config.toml
dataset = "regions of photos with short descriptions (Visual Genome)"
train_examples = 203450
crop_scale_min = 1
translate = 0.06
cutout = 0.4
encoder_activation = "celu"
encoder_avg_pool_shortcut = false
fusion_encoder_activation = "quick_gelu"
fusion_encoder_bias = "all"
residual_init = "scaled_by_depth"
batch_size = 64
Rows from block 3 of the fusion encoder, named by matrix and row number. Rows with one number belong to one attention dimension. Each number is 500 + 40 x the weight over its row's rms, rounded and kept within 0 to 999. All counts start at 0. Numbers have three digits each. After the name is the row's rms in percent of the matrix's.
# v: attention query, key and value (stacked) (fusion_encoder.blocks.3.attn.qkv.weight, 576x192, the v third), inputs 96-191
# proj: attention output (fusion_encoder.blocks.3.attn.proj.weight, 192x192, transposed), outputs 96-191
v.50 105:494532551581480468443507495503530506487486559532505436601511547497421531532502523453449498428527462514563505451549502509485448501419497470514472516478466514513518589457485450475443487535537512463473478551493492526453489451460546474459501559583505536589451455475468538559564476517541494551
v.51 086:496444507499482458495535529520532507475452514517514434464476454591514485518459539487562495551564552449456494493519587537460495537473465493495496469485394521512453513503503503475460529490450455474527479507489580534426517456474470487447552565476490507584451510549441430444496567425539474507
v.52 082:506464488469496563485520486476583561441475544525525496497466512495514522539470450534522534518572420569476524555464547557452507519586473412526530543515441484441444532460474514417480477510494448420455540508578530496435482470547450541492606495453552412570455484527454441500471491540432554511
v.53 119:490531484488497509453451516503463464484501511598476499542526511406431539531498435492446491471483510580483483504443476561481504471482533460507450570467555498478501495462476571525476458486478512473424503580511460512537545555502476501509503438561572500505511555485439477559492447555479498549
v.54 101:466493412492493484499391518522470480501561435565468493489529537480489529467470484526507462425514482589498526482453484591532449472561542461531468544482538508493495474494443512514469491465487507473449491504520475506554550523554457543540494419518555507406527554479489448573477431526467494531
v.55 091:513460506472492448498588535474551531470434510502440506542445488537517533507501536510417524509559538490516483547507519536467462529413460462521548493488498543445425513451518467477440563468493475526526494495511542480516539459508425470474541457449504474536483485515490454476529508498528482541
v.56 087:454491402470469485504478490487450511490571465522479476548535563474506496520498495487498453459435490542465511509512563557514401536525572446532402476525536494511484508520467523538451496478528496560489482485486499544466516409565494475537479579557487545446448500491497508533497518509504543463
v.57 083:413474467540486483543462555572532505506533388552427495458523491478514535544486525519503503472564533547447465499418470493555484492546512554493549500468524467458391473443455500453508517418433501547567547526531534473578562564506420499476512386468542504474505552473500433528503478509462506508
v.58 060:475467491429468500545459504460470496483509404486538475481571498474609510518536476477514452551469571421491489564441471468489539515452519472476527495520559489493478515496534526500590535477453513537516530503546527540556469470509437494510485449457500467421515558462532510496451439462498510486
v.59 092:549564474519566547570460521501464507502444476451546553470508515549543504523580537456539498564442501433430521492483441497493487528408502451508425481509511446486628439550510526539506451505544452540523572467573480528479519506503510494473444505520514570463495544470491510469470484498547525485
v.60 107:448505455501515577544425500513458458460540436527478553449529506465487463514513466532514416478531517554432484519405427495543477491530565456484489520462609477513506453443409581515500507494441499511508524510530506514555534554502466535512426433587487566486487591463467466499524388579428503489
v.61 095:544504424524469509521421509498453420502513479519532510511478522437513513540502416455420479471461537542482528460402393551534492491467483484484462526458542491542561506527499530557527497489527573473515492448565474467516569576532566516455458428535527553381573529487489452583514454537487479549
v.62 088:518508458495508521569490468521443490469548433510538539470557488488475427497500486458507417525497505495439516474447446507575559468514477517449534469505551434524511517537493494542598452454449559537489501458524501490574574564475519530461458459521473542397501555461489440527489444533412523520
v.63 097:543546529467549513521585505489483533521516514412502478451468482548533500456470502474557466604474476417439537515534545468493528445483478504488508401531432525499573499582583475505562503536522547541534529434541539484487444488520489505498494539520440503498483464530509498443502553439467461484
v.64 070:457512534459497528488497501525457474539498487484477451478461522599582522445478511536465505559448531462598487554421575524506526493493481464490530492516452417538465491560487406486534490532566542534530527530542443499571461536492509550504482499542542564532475545502471479423479474552459498484
v.65 090:515486463540512489408479493488532553488513523431549469478464466539500545626453471512470552542500511470527505484414451484538501417498465483485529390446503511488498477452521473460547539545482510557497523484495506481568508546484512541480484422376491479533532520548465512505511441517423491502
v.66 068:513463456502517468506529508589540549453463519485572494500443439460517512546503502408530513483480579489451454552562536497493459539569496537527527544537495537487526484511481555514480553496551486526432444490496429406451472515493531447543477575519531526513445466487544460463441487470556507495
v.67 108:543497534549476538492573473500402554565514474465424496457461457497588484465485463454518519531494494477532486532506517546535519526534535546513511478497440477559456508560467452448478615581601556536481485448502525520425479501474484490522517516455554525509479514537531501486491476496485527506
v.68 079:482558560483548440494414479459507516603548502538448542436559513469500476487473455456546503480503448468480539516534494540453507596511545529525474492507520603435530499505486535510518450488498482520446513524495523555431564458454536473593448508485463427459578420510549476483519551450489422544
v.69 086:460554517478456438487440503525437537549537495553506549476512567460481478515524422528486495497484481484494489465543505506517488559508497506572435507547450536434544498494457558537489540547526463523431518469495464570526548432468458439517500532555460501489553372574471465518503514411494470568
v.70 094:429524465509545537544454480506526462417390495500516552506515518563491534457456558489471491518509519527472488436496529451460472471489466508407452513483517459512512484540529538540501409444482505503549463553514496535553528512529469543457494523539490489519500509480570463523519483498433411433
v.71 093:498529504452576441547449540524492460504533491507536527489530551526472524563487502518538440443485413471433484446503453469481486481495541514475440454465517590430555494484494559528524469485457397485522510529468488485514575464523501526436408535457447444481584480522514509526512480430429416476
v.72 109:493559430541489462453438476530580501492450555530562509464501442495441530572511482500506522468515536476443522415470444466528471405450501487492470492466566539442497494461538529533515473486415489508527492501485588491519527461508530477497519497429419441485567585488513525530493450470427432583
v.73 095:483534541512500481474524457522459514555495566491430517552451517468454462424499474455520501479540478495512537536521559580435536613558534516544470543520516577440550549544462495549481528507580571508475492498539482466422529498495471432527535533570552454479440450515447476496468551509572497563
v.74 071:488470578504511492489519550466461511588533483471459546488456545544515502477432429466560493518469463504490490499547492524509541530515449564507496390462450528480528481455470472555544492524491419547456504455488557563441547473478524492492431539451496489479568441566494507534507438525527537469
v.75 055:543461510449508583564506510480471507522504499469531506569504475504476499405468459587504477498534484546550528551506524519446511545554473461483544553442558452530524503487428460553500487452548521548540475496530536453443431535511533482396509553523534518504523488503486438529521560573516569482
v.76 068:599394507467503486390456517507497580536531515489558487488436510460501443536513463486501492514503501418494485491552520545469440467501499529569523463506454587421482528466552484528479572508480460552478511424492471439480513524500485469468511462493504510506587477574481503529479432481535547565
v.77 059:452481427519524500487445510490585472487466556552503552482464481510432495528509526501413535520586507418496534490478533485483500498469513493470522572532507518543457449504551527529490482473531547501549473474478501527530453447565471549545496488401509459466483579501568433503463449585433513552
v.78 086:501466446460511506502494513525564475483547500548489489562503502496465497554474518562505526499511505498452496518489422408523551394486512535554502486509606515445504475390468541528512518561439419485548508498507544493516478539549511506448483472472420475462580587479372484520511482451531482471
v.79 072:505487479545499489532430432452490532512524466547482489551531564455416472427553479515465445485517456469475553493563528480450486553480529467486493603535482528441451543528491574507466418470526533548460526534523498561515493441449464479466498452547461486486455490523495503515508543525528469503
v.80 092:500479462480525502444486511491593515466531484443539548458520477505483585586497500558475532528498552468457528435452422444567455449448481488471534461475537507458537462455542505531577434511467488499571468460519539474560509575500568508504449504452485482476527598502523498522510467527473486476
v.81 117:472556501520572455546477519591572507440455505508618575474523513478451499562537516457483495487491468487427507411560496455510484502474518500481486479457522485461509482487548558504511435448428419539512488533494464530547486544519536475458518480503416449501548511525567541478529503475450481480
v.82 078:484524514513512473489458504530590495489508502523530552450428478483430462515509487481482478513534539428493580496559438434482467554535464485513513516515530522375567550499511598577538444491407469499461513557514417461515515558472538421484492511531515463480504490510460513498502533503549517550
v.83 084:532474483463526549554504546462601469490494472478450482535520478560510522526438552576508492536498544495497503510436441483533469419469478500481517529449568425552479489480559454518517528505488482453518511527502478472569484538525487531452486501532493525490467617458466468498489433577502531477
v.84 093:440462575512471523511492516493434532537522519476498504504509537509501450467557461464539452506520503521528514484499528579507535591560542513456504478465402539529498511543469523474532557426543481547439520462448528541467487500506500468532476512554534551494501391504571506461538588510506565462
v.85 075:453509459469488490579492549463456448544537458561510473509499563604531475539526551475510422438489472528497476516484488446537527521496513483449448481529434454482562498499474478497481532517514440464483570462444505535483524477473480543514411567551504502449503507517531500512532530440467473440
v.86 066:497455473526540489496453510463549516538483499502504522470562505588549538510460553455499489542523494524511500463445430468434504480530437507416556448476503577490478476529472483468563424476403498553516519545522565447546544571503547527465451496469480486497471468530572525503503548456490523436
v.87 085:447499511467510480598486575509419477506489488524434573468572560478479447466517492537509471484511411527439466452578507481489520554481510490485434514481528510453517501569463580478468477467498471484460493524502455524522467493517489487519541525578478533522459440498510486506562570428538485442
v.88 082:463431459554493576520445447490483466542458496514464484580520552483432523430501487538442443578469497499490481543506531458409451533528441472438514543520498572527536520506511502527489404447479518502521456563555479487467532499433452487513518511547507443487447418570530440483521575489543493480
v.89 070:510513545548490422453430513534559559500441579507620503492423458454488492494532440451511509464520504445501509382592528457569464445493480557514460482517534553463499514477509579500491462521454527473472469551471466563523484519496486392484529519496493556547542503486555531481464436480530460534
v.90 086:497493512554471503483543475616447499470433512492480500511440468463456479500501510423523495507546532532517562539523577560492533547555482485514508542508495533549444470538502520486475558498528593494487493503519452446462493515484544463528599554542541513511416448484539508490471543511552491516
v.91 096:468502496516504425440446519514587534525535569487592565456475438413485479599514457440521486438544501449449490448522501479500458412456540514539469441498480497472508478368500562477488555522448447527489544505468520543504447495538470481487509447493458489531605529501525516533464490439459447545
v.92 090:480573494528514525526523495541432477491419488528451494457447543499485482393501455492505533562474520497497492488546597518428512539587505498512468519567470511496561577559464539507452485497544572509450511486518428543463546491484497464523504576580559508548449406485521521471470534475574507536
v.93 065:428510423534515463518456520519549483464518575473572474496497559449476454527560574492433523438555516458471458480586507466445488463544559538506462515493508466502502558382507537482464526447480451497530459548543471475546520467537448512466551488465463479506528547478508497431511534472522456523
v.94 093:444521464547497433581466543496479451537497478499489534474500522484453490448539518468510487436504453517433518438597527473467509536508508482531477516489567510446498527520530592521486497457467526452460502556472519478492473464482471543519526543548455491473487435463563484557529590433587452470
v.95 071:524512541523428557440543507493504563525464505453467487536470467449459468422502490537498514517463576569533503552521496572505482515567509521511550544534449485524497487490511453447533541514508510525534451547548541549492443550519500500530513453475607521533479488424472533526465534537582605534
v.96 120:478493568488485518528462466531486506555543504560571524515512503456506436521539411479515486516488547473497474457435404435494439529507478458523461538479555518534501525413518544583489538578461532451491479522512461506585573511449512518505438478531502523526486410523453493514475490513542528557
v.97 073:534502444491524546500472495535551535539507526514482537491517518419556488569515416515528549455410473587537490496536498481550545467471511451520489469483511480489501550515464538495516504486478431493474520510472529554538434527473481439542465472513523462553514544481517515510453572552424465555
v.98 096:541543453486487511402456445515459503562530481536485532500536484470495454520476528494537507556470433453508512489525438389529394451552548476528493498537463566441511516410540454509485475587492501503454502511488515535441532495447545435513412469549512459611439481497457555405466491514566522480
v.99 064:378492555425514420509467516489506550542423525535512490557498497447551467474581477559476567444520556452510537478501578493448459512463507558556451535436483507522489463492527478528481516513488464535533444462507434547483491501481488484494508518524521496533431483448550524542486527445508556456
v.100 136:539508474508518567483563532512478504476446487476377456524457493522470498398455587504434468515490492527491567518538600501486547467461470554549543492535483521446485496572516403417483472433488459542519585484562545434413456465502539535477542514502485489515512553478523499478554461508467479500
v.101 136:486471467468530472437532502480514502513485482460413509517504491541529435502445581551513559459533414563501526478577557453539529461498502516551495432588427535447485536517487502465491551506521488591464537438523461534513457422488518470466531509473552489506487559469516529480511526454495525442
v.102 093:429502478524538413552499517499495532486522483536494533518483521476527491568505509541484526502519528529505499507553469540469467456493463550470447529533511466526470479522471573568492573450397474516475484483463508520502495519502498514413546584523492518479526519462625497527506555464461525458
v.103 089:482574513480541471386471461483490527529467535486515460570478562546481527519502512515478538443491494568579530460517546437439458365475465481506486485490436558479463528520519500535589526505490490464508493465499545538454462410492572473469599456480494475539499479468531555477575579515444455473
v.104 120:543444545543490508570496504533539472601538444503482522477580479506478452479505529506507532501462496500486492480499471447606524496483521444486469531508505462494491501496466493576489547471498506496415495488494479532631506488470484475521484528519561498504493530536488557466458547480572504484
v.105 133:437445524441506483378527459470459525577494564517493465543471520519519454470520515496525551476476446430488502487522470426508456482481493488524469500514442536515486505359498464521479591536549516549508491517496403554518507427507531464455503507438505518544424508506478548469511513425518539434
v.106 073:511516493488507487519528509464427528473573451474423515436570449478440459395463577525537496445552512453498555564568504460511537533508495522561545507579512464477502550497479417453490495476562485556438567397460504565476461471586485568502468536497488491453538521476512511489489494445481503469
v.107 089:481457519497531455546525512504480518468493503509481509495457489520485451440438634516449538521550438469487547515516492520510473559510484577483465528601450492499457507495524510456469506503509460569481523437476488451536506412536486541405562514499518514482499522435550538432557467405474529435
v.108 101:477510516546504377617461507498431539493571501511523545521516496505509450523534461514539548500508521520503452546509374516511512472536476511497468509537480457554471482500482578494495573543500536538460454475441392472570511541498478485453495575425535515453550490418532541501526561460498551484
v.109 085:475470569542518483579469508481405496473505507508519489511541505538525500530514479432498506526533484450501435504489358547458542548522445516518403449501468531566444448498447523504474547504493549496473499493472443494584559503500489551472548549402523517456513486467520521542485563506494557441
v.110 085:466486557448523444512467486498498552555549533488484468543538461497479494525459481509509548464546491381485541508551500481525471503515481465428442546482436541521516512474464559546470522480567519548431546489500482513477441448522451445504542502468557433500518441459496540528457511467515534463
v.111 107:481500596515507505458519518462541474578560571535520517461540439561480527517499524454546473510481440470518463484468547464487485518534548491466490484503476525507481516447530531546510565480516516477516477448522515577570504413502491494484583526474495494511499480497497548450482595471490466416
v.112 066:520504535479554521556416465474518552579538474495486554505520468464464477540546449435518497506469574510469479510485434568498490476546453453446483498443528477540510395458455544490471575462540565524496469528503456567539517551460488482468472481438511519474501475536523453530498475503543515513
v.113 092:478523533533477490574475525532503462549539492484548509535511516491531519528586403462547461478479597506452417477495379570535520562482479452494543566411517474541501484524509532538498542503507488478512460531523430462625568589470475485476444486443526555481517469530504495531451553553565535484
v.114 107:515517567539550502574506551442469483516555522511502483418564435554517532521495509477554461511526453447518431546514530556502576547488515491445482483544474522474436520561520511530484468462508546518454563470516526448524483500538506535576521489451551477430518486454493557499471563505481491470
v.115 116:542503439499486532559480576497528486465536485483469493465494505487496538508478508477464451520541508512503468526501575518538584550498511460457557484499485465493565528579504509489484443489448533481512510469541542470540500529499495478506441512560463495463556562500422458551498479505532504574
v.116 113:516443427489499556563534573490452531444467467528484461523424429484553500464458564535460486554530533490489528522513574500462500496512508510532496544492540473431534523547503481469496404471470499522513542494529496424424503573556554515458487512591469521473468530483463421551469499544477503517
v.117 142:481534524475521528490530471518555489473502504531581513479447596429479463543518443506486464514479556613526479462482550492423472506522486503463523474494572509499526467561524567505555462567413489448550467521469536521502553549502493500550471485561429534532543486535485473487480488546480504517
proj.50 101:510517456518532574515461542545534527509501504469532510460480496481515530427528476485490553518493506492537566464587579489446544433468485471511548484545502563435578524510561503503520473510517446544480508445542504548495489541457470476526439565484470470586552503526511505484466534505511464450
proj.51 072:421523524513452559517374479535480455406490486603473539507522511456578475569475535512474480512459504507469545490524511456591467508502496497499526503491502474541490489540509495469599486542487555524475480532512466422511509573500499560512456495504502457475559521465548507531475468542488497526
proj.52 061:447531490530506527513450448522509487516479516533515461603444499489518424534481536477457483552410547458471515436552498456542484499410519504519433494519500550538482503518570441544578458513464536591588428519468474467472508498479573539519490534498471494498567525459504550502567481510546441449
proj.53 111:577507509529545478488547504459526521551462544393487503484457532493470448461501534476523475528506473427522505460536501455528473442498515442507485481523535581483564452513549456561537490517487491514508495439512500526450453433486522437485526537458452483544488477512498522464495537456550451460
proj.54 096:547495528488539495450562445476542555596462547433517462508455502516434481461526518453487454520491496415483475478497434457437490442457515492504452491498498547461509457435554447561501475510524501549560528496466451506432458431506586448482564504461485472552474464501466551457535523457586467478
proj.55 077:504498481565507563519413495530479429478528510556505497453541484458566489579486500439517479601486512424505514473532526416642514513554505534491516474501476481559508484553499538479562472505431529486457486501504492450448493595503457512483497519520528538470484490503485504502474489561498487489
proj.56 087:535449511482524578456535479482594454580458474468466525491535499515476499423548506524475510536518516401516519476491469423438587452447487499508509479434525574473507473465519433556525490536542470479480575486534482466490453500484547536544543443456475449548518474471457493497494536560570464515
proj.57 077:559522581507504475470548444554399507516506568510502461530513497476430486453486418502503505552549511454452540530520492471520456503533477476521406522491523439472520491505465519569474496510525564456515478495462478452480524457519583440474493506472497469463418449544509522463509435508479487555
proj.58 055:623502434530457431501498508535404463486508517514448531500479513519445495528524456494478515519538556571518534528528484516540475550558498525501547447486574493514539494473439523486437513489534533436439539496509450500463498517558393486473518464538554547492437480486483486504525524500511539502
proj.59 088:500471441453449480500512538414529467514582480465411512480505515522510450513484507506485477438492479519553476516466550563542543507531522565458581421473506517535468483432453458473522517519531511442453555479501506498490437494567429522524523412472454479486518510453467444505486542447528523512
proj.60 100:598495480516547434454589489472475502582506539440458468516474511474444475427528441457487522522491508429503503517527520543526483468535480494525498437462553504454526452446502455567479480516581530465470549456498463487500448413551505425472550484402481490490485483534465516482494497436545509556
proj.61 080:582507534511510436427584530431523560569528540465443498481493516514470488416452517512525474500588495480541442524490472492552523518538503473458530492531542509438503424456475479524488504480433512453478521469473493534454444403530427420474578469555499501494431518542471494439458508431495464520
proj.62 078:550516503484540474465566523490474491531522502420458493540491501499449500472455483512524520462530482511490441514466427539544483524592522519495463477440524464508482468421461510505425512530548526422481534473491499524492461427585470423495510470512536509438442507526517520464480492455488537552
proj.63 105:485461415495476533470504509507500465488523440489475546538509469514508476580491523515490538441475512564515449544473458538538515579552540514508530518452505435588401502476417509420474527515512532473424583547540510519505502509477466540505472465464546542422499534478501463518531464532498552519
proj.64 070:514513466504489555472440457546479484483481556484515484432520556494594476534421537554530500538475567577469418502549459527549438455517500480489495564553528542494551502526546484478517498526420525568542462452448512529480472435460419472473449537498448527536519553458510482511489465498493483498
proj.65 088:489487554478474509504494546511573494537489550440500577493458553456475490465493520509415524505514551536433495471543489528567524566529511507420524508504553533551431517578529527456399514449460470514451510444539558497417407488577510482560511515510486518426493539509562493523408459467497492462
proj.66 070:469475498514467475519513552468518488465505495558537544458465446514465508444538499549464498477560494481476517509529537509490554476494450461480360452473524428459484543461469442502510453501490497484507486510548526517506520538501551520586512450536559460378513568526542536499521442510482496505
proj.67 104:481529422514504465461466442507462432444477556537528511471510533472524566540500517592496512529539523525498478515495423519496444513480401462496446518513513465579526460571512419506552467564479599486553525481467507480512515466480490509522460481516477514415496569495558513496546487544476554518
proj.68 087:473441473509532480558520493454484496461479487524465479531472457521485509510560475462572452429494467487551494502517391456477479485456492499518492538495473409570507384485516534558529555505586589434488518499532425435541590522486492519460524514516494537508500443484466532468538552505521552488
proj.69 102:527457447527512468564526491462496524461463487523466447526521409533484585481522478484562474444538420491562478536452460469447516450470447449491523526477451462553547446483528470562544527518551591427495534506504442494530598550449492562448523499470541541503451493480459488428546527549524546489
proj.70 091:504424473490470526459532539468471536540571495511484503503493524459556438449462501515544563530437526507484514471498612525573485490567552521543560533549555518428447484452506517476485469461468438508476490531461548501528409495514471435465546515507450480560514454478479492520423499461479481495
proj.71 088:517419550492498514543537521437527541526532496474440460538480488522467499455496450489506512469489462472545497446495486471493462517488544529511599570494516521529452472507540546518444562426509494450461527486535476475505539506549486513458547524520455511549471419473429509479395540481516557476
proj.72 103:480494568504477432534546549455540553592462479438510573546428526473431466421494472457415540506493500483489545461501564518555534570522540501498494440469497528458417535533516525465446540455503424519456533507553561506451437526591558467522561480504536470482498465559535533539418487464544496502
proj.73 107:498537447507519455534487484474473482442416462549541476480535446523527519541567487457550479476513468482534474557485478468436527470491457496509411493485450400474548468479499467527568477533543542478548491532500422495561613518416516500485479509519587527478525511506485520458600496532496502524
proj.74 059:496479437500523533541527484468581456499474514475409461496535471495539518545491486500518459463523465512559505468471370486494433511504464440481518594537492481602489491535547515548502543483511579450486508488531463482545546528512497557491541518528448579512487533431436504461506557475522543504
proj.75 038:491539500413537495403496453500513431447570514557524473515538540513583467536518510462537518475498506566496459589513457542443574484511541508504514477529463488441452546468469514472491421513423432561577492563477479561546512511452464472545468498553563484511551569462458527502544463512469477506
proj.76 060:482575506476537480539466516490513445492390510500505516499430461547474507509523494481419419488574475557524486527490457507505556501485490461444412549463537475558484579564515466547461501519538504483475463480562509549496568498530546568548484510499587556440445573499522469515498509511548556478
proj.77 044:484466566482527500438496515505468496537473505535554569552427528428524418478533485519449510484475508550503545496515559537558473513494527511508434446468568460415469597489470486459489471488443446506482505498513595497493508467510512475487538526497481463499515495525546557536470511489513431508
proj.78 082:526510620487510496503512531516565501562469499418444551547498534528450518488468475479408542509536475485429509486540524507478517564483521502457580468496487620473450598531550535450426514456472422555452506479555510525450492478600501506503527499511555493524492474492496479551413485511501486520
proj.79 060:516500469524542488527540514545452516476473459534525447549536429558522491490495495393549446453485506518569509540466513454463509441492516506531493509499499474495545456450489503580554484468577494447533505537493471493533527486436510495453491551445507532559527416485434490413559590457515450516
proj.80 098:485500562473459497505509533494519517541530518439487562530432546479476405468485484488434520535480528535479523483520534509570531559517560520455504513507529519479416550512522563466403514453468413529444500476518564501447410457618508461555514510522473475479519514523533531514411468456514490487
proj.81 112:470434549512446486541593557492508568604511453435462521550433499524455466413497500488465495503492520474544554472501565508529526532546531512535497489497544513469434504456505551480481561439496433485435490509545551500489449513542537476526561518469489477510475421535469491537443571447540515519
proj.82 069:472539521494520512555520513471526512501462475464504485527460401516514469444545475437490460452480464541539494509432519481439617464474546478456388521502504431423503516469511536530508468460576437468450479538552488516482551515553553526528587514482612525502543516508491525485546481524492465525
proj.83 108:531532543472467541470483500508519506518536505438506525478509574480505467491438510512461541557488533530428497486534584539543493516523531544499545481556534596444462586503491510462427455462439409590502447487470578509450390465523465480514500517506493460540531511494512482558407458475483459506
proj.84 090:515477417510531498509527445511490462467462506535504460506528460529536548525546492517557456490462436531579453516445376479468459471451459492517510550483455435570576447487489442563533539582527642437502524509508454487547535485418487526458452462483430546525483465491469519441565512523491588488
proj.85 068:515461479543534543491503500516494507470566497489431440499530447527474566464450497532547500487492441468513491493493478483436440459448495507515652542469442543538556463463499474542511523535505600504439516517476453479501540507479487533414514505499474516576454426461440453455482539510491522490
proj.86 056:518457550499486555512473529560498489454593493481446521471450582507508464481529456512469534521496552547456528444494454529547472535498563537469554517530537516532451452482499582456446527509465501499479477465574503467478431471583466503493533513561371529546540505477502503495469553399522524471
proj.87 080:538493467502482494515557475488466548488494475557455444511581444524466586477506462494552511508460446427576480514417513473438483463471478533570590533487485460492540423420497526539563477500463547458519521520480479489538542529449474492440482505481486485584471423469453487465498548506504546511
proj.88 062:513463448468528522526454554504421496475569459565549470471550475510557445491512467413610527471466501532534510530446593475517528408521542516556515490524516477422496465413463572508560482465502453544507462495492482462577501486464480463508474546506477555527498481429423514435504525470484457495
proj.89 069:492502529519458493519580534447548516559405497471531484545441447530479529486585447463458442452525444496583496501495462460481511515494488467485392535470535445518493467507514463560477534464528465419488490546528504534498534561510545531494546465435531523478474486556494536498508506525514526503
proj.90 089:472504471536539452511496509487476472504469483539556505450463461453522509486551504520522509506533485472493511512468544525491553467523463450537372450483545417443533551510467423495546454520526507482508493544498499508538549515415525511556481468515564483425498546511536514542551467538484487522
proj.91 085:509436582503458480518587543463570505554399479453480548577446501544435504466542459458427478437515442504540502485473517487479515521477501465467495508459510498511476556528512442554439597473555461477446543472576510550491538524516526525482560497452489504464441480551470522521436469497541566482
proj.92 083:476510416526506497517493465434474494459481494554526455451567450496567536521529568494596477482483473481548485507494476509481511455494472477513467508509475439464589436460499468516597447521519558466510468547390450491557514549417489488495496492489526523511501527498501482444603470512482480519
proj.93 051:519497570505469483493534526492523512511469439562495536550445493557441469460510461482439482435508470480506545466539604458498539507508551497497473433475521583394508517485472449481473555499467439476437506545505566526469471551533559468518537464471530458520451397518517534503502482501451532528
proj.94 086:499454485511521482511587509488487558518525459566447485535484451503461532476570429467554523479476427435574527493427536466419500469490497499575524498468483475500529424429489487514528525468521521420484548561498429450516570596486483485470541481474542482530454388498453529469527509518480574516
proj.95 060:473507442472490513502474485502525461478494526508576517456532545512585493584547509478546463491540532570474518481493437513455562506489485441461372469547467486513464525517461505496512488540501504502508479506485479500559528462484513523527514509529532511419537588514497507509639491536445488513
proj.96 106:541557520467506547512488504502530534458479505359483498466554488517497536419500580514502494498509515462520482504507572476546572514491493503462550504541453512481510460587502489462486428508534546545489513399500506473405474506508539437457503513432479517439470532499488523432555489545551503439
proj.97 063:503458491571472533476557492458512482454412492468490517573501520591460538520435564510493461464527472444487466501433471483501402507514488484444550512539518472506460455494511480426581565472500535447498455479533499482541482515450503543446516502463536592455471453508458460496495438504496577478
proj.98 085:524513543537510544570534543470530528515510522452478473529488534531531535515560490454501535427494497534506485521425456521472565566490497564452489539617496460507517484575514534437499488414467466508479451462577455532517506467521441480473508550460502548339476518508547528492501431491488530479
proj.99 055:524531561496466542472499453468483509492598454422524476409489529504520481472491523524497443525498471488455471490531508466493568526497531498443515506534490524514473513554437497500588457525473536515547554512474557517514463495473469485477484481424434511505562495590501450498494522529530425523
proj.100 125:510482516474502432537444496499415447572509490593535521517490476473500447575484490502524516472495500561447503457487447527475497506523511520537438503470555468510493525435433504550477541523454448467472466587487525538603533499506484518549488511531532469551588456514532501549423476476505479488
proj.101 119:479517553592518509506497507479524489518490482529515451520482549505527508565521467484518495524493509527463450485435452552429442498472528518493495518478560490515551545495555494506568458445450445528541458586450496562536456513491447561522488537588477484467537464488478469544484487469442528555
proj.102 077:512520470499481546383500456479495410450500454478524483492531549515472501493458541448475471555425487490531533540554495483422502460493542496568559442475542568507529539506440465467579499447538528481474591518517494529559451518491472469534506457461479495549500477531447439513489526499511462546
proj.103 083:495431520493476542539536539528573451532530514524481541524467481472582503515511519467496440502475475540471481519470419576524487598526544525440558486452545535576464484494499543436514484419502464527467496521471449533497422562489400522431460518512519594492515492550449526498463492456492480483
proj.104 114:499562476543489542515522523499498569505458554454511499493433582543490528484508472509526498530567494461489516528463585490567537486468433529478471507548500431496551499527543521474510456523474513521551425482516530470405486508529535491483472483550447455415463466465524512496586437522484518525
proj.105 115:498565547539461492562570533535561514499563462428449491479503527487591501493545479451545495473517552578494471449483499521450556549545508566441493523549489507525502483535544528518512380474472466550482502477470460534490493524462440510476477546508497534393523552526485519503508584484484469522
proj.106 060:513495479525547506504466496489512521528426449543528490449479574529532513544509411504478554546474526532485477436486460518441446477438503505522436491493465511448584538467562485570540497498473458486525460579525539485544533516499478494504530564565477442573554483507592492533515519511489489520
proj.107 077:500545541529505542489459461506516491514526467511550469464520514478518502526530443524466504560468531549465500478518511546451520435428519519563501492458545560474585534514495487568571447482497498495492552552481539526499505528555474430573450578545419367553557454503548480574492505521533431548
proj.108 096:512526500501460560377480464486539498459455555410519483434525548509479530465449530539470512591488551445509550507517555491501493509436498483522548487480520537475575525542508466467551456440547564506547539467485506493393497526494518485515506457537517460484436507514518425475526508538490459527
proj.109 087:491507523515504518462519486513538507492515476467518535433553519459441486463532514479476503580499575493501531487549586442518520466483453497553545444494491523467552490550523477503540457495551562516513517485467528452436508496485533431535524456602433488510479519524533480488524580552483462527
proj.110 076:491492534501544515484487480522538469425507502419509521428494554523546495435542501524535472545494484462489498487590481527489501468400472466476465509541548482481506518504544500471532428568512489514556443499529530509429541522476519570487472526527422476453494521482521529525508445521474450519
proj.111 095:508507427481506505529479485535583502490544492442472548504461575489538493483562442510469480543482519520524521458471529562517523511458498529511514483513493492473529474547521491445486417478527473579506463515516469471395445580535486437440457456557404456457516445516513558508526490458491515536
proj.112 055:492483513439536478464542504517493477464467534464529485456561487513523571386481529539492569523500455436525532520483613436549524512498506489514500524464455500498500496573514477511506492544458575452551519438486552477445508458470551458515502444469497486507430547512509483450549565528498475519
proj.113 081:491537477444480518476506499537514536445530504425494500447532507512504510433488580520500531549503534422537561523461641434555502488525477497468527489542468469514482490489510483455487478534548607502498554433479503453423514465514573462518502458531477460497454499465478482461553470518488494484
proj.114 118:503477499503489515487417503514521493502447459539522551490486568492435467491541444538514517574490600436484554468563554502484424428458443472552480459466510496450551512493551457466514498515530473556526454546505509457458553519500552508485507507604420421513524458468520495536541472541458472506
proj.115 098:536459464456550524515500503492392548553430481572505474578514412540456544504523512564513524468528460500559509529527453487491454466446511499549434553437491444456455525455442462505403582513511491439448485483482549515482536510505531547517552508479593493548471477502529466524480516554499503466
proj.116 109:522511536463519423495492521463436503563485477573538533520547482548420485540492480479528501428533488518444480479557496469454512475504494501573458496501432489487517532447445474515464555543488444472469503548523515524636557439486515483555474561495544496518527525499533494549472421518463505497
proj.117 132:528441428495482517456549511464494481533516482509475508590566377516476533492499581508461467472553394479492507565519522463539496564548526464483536510452531536541466491515475485436460554501529534484451532468510505505522456479517497513458517540442524571511473513510485498470452496481464494493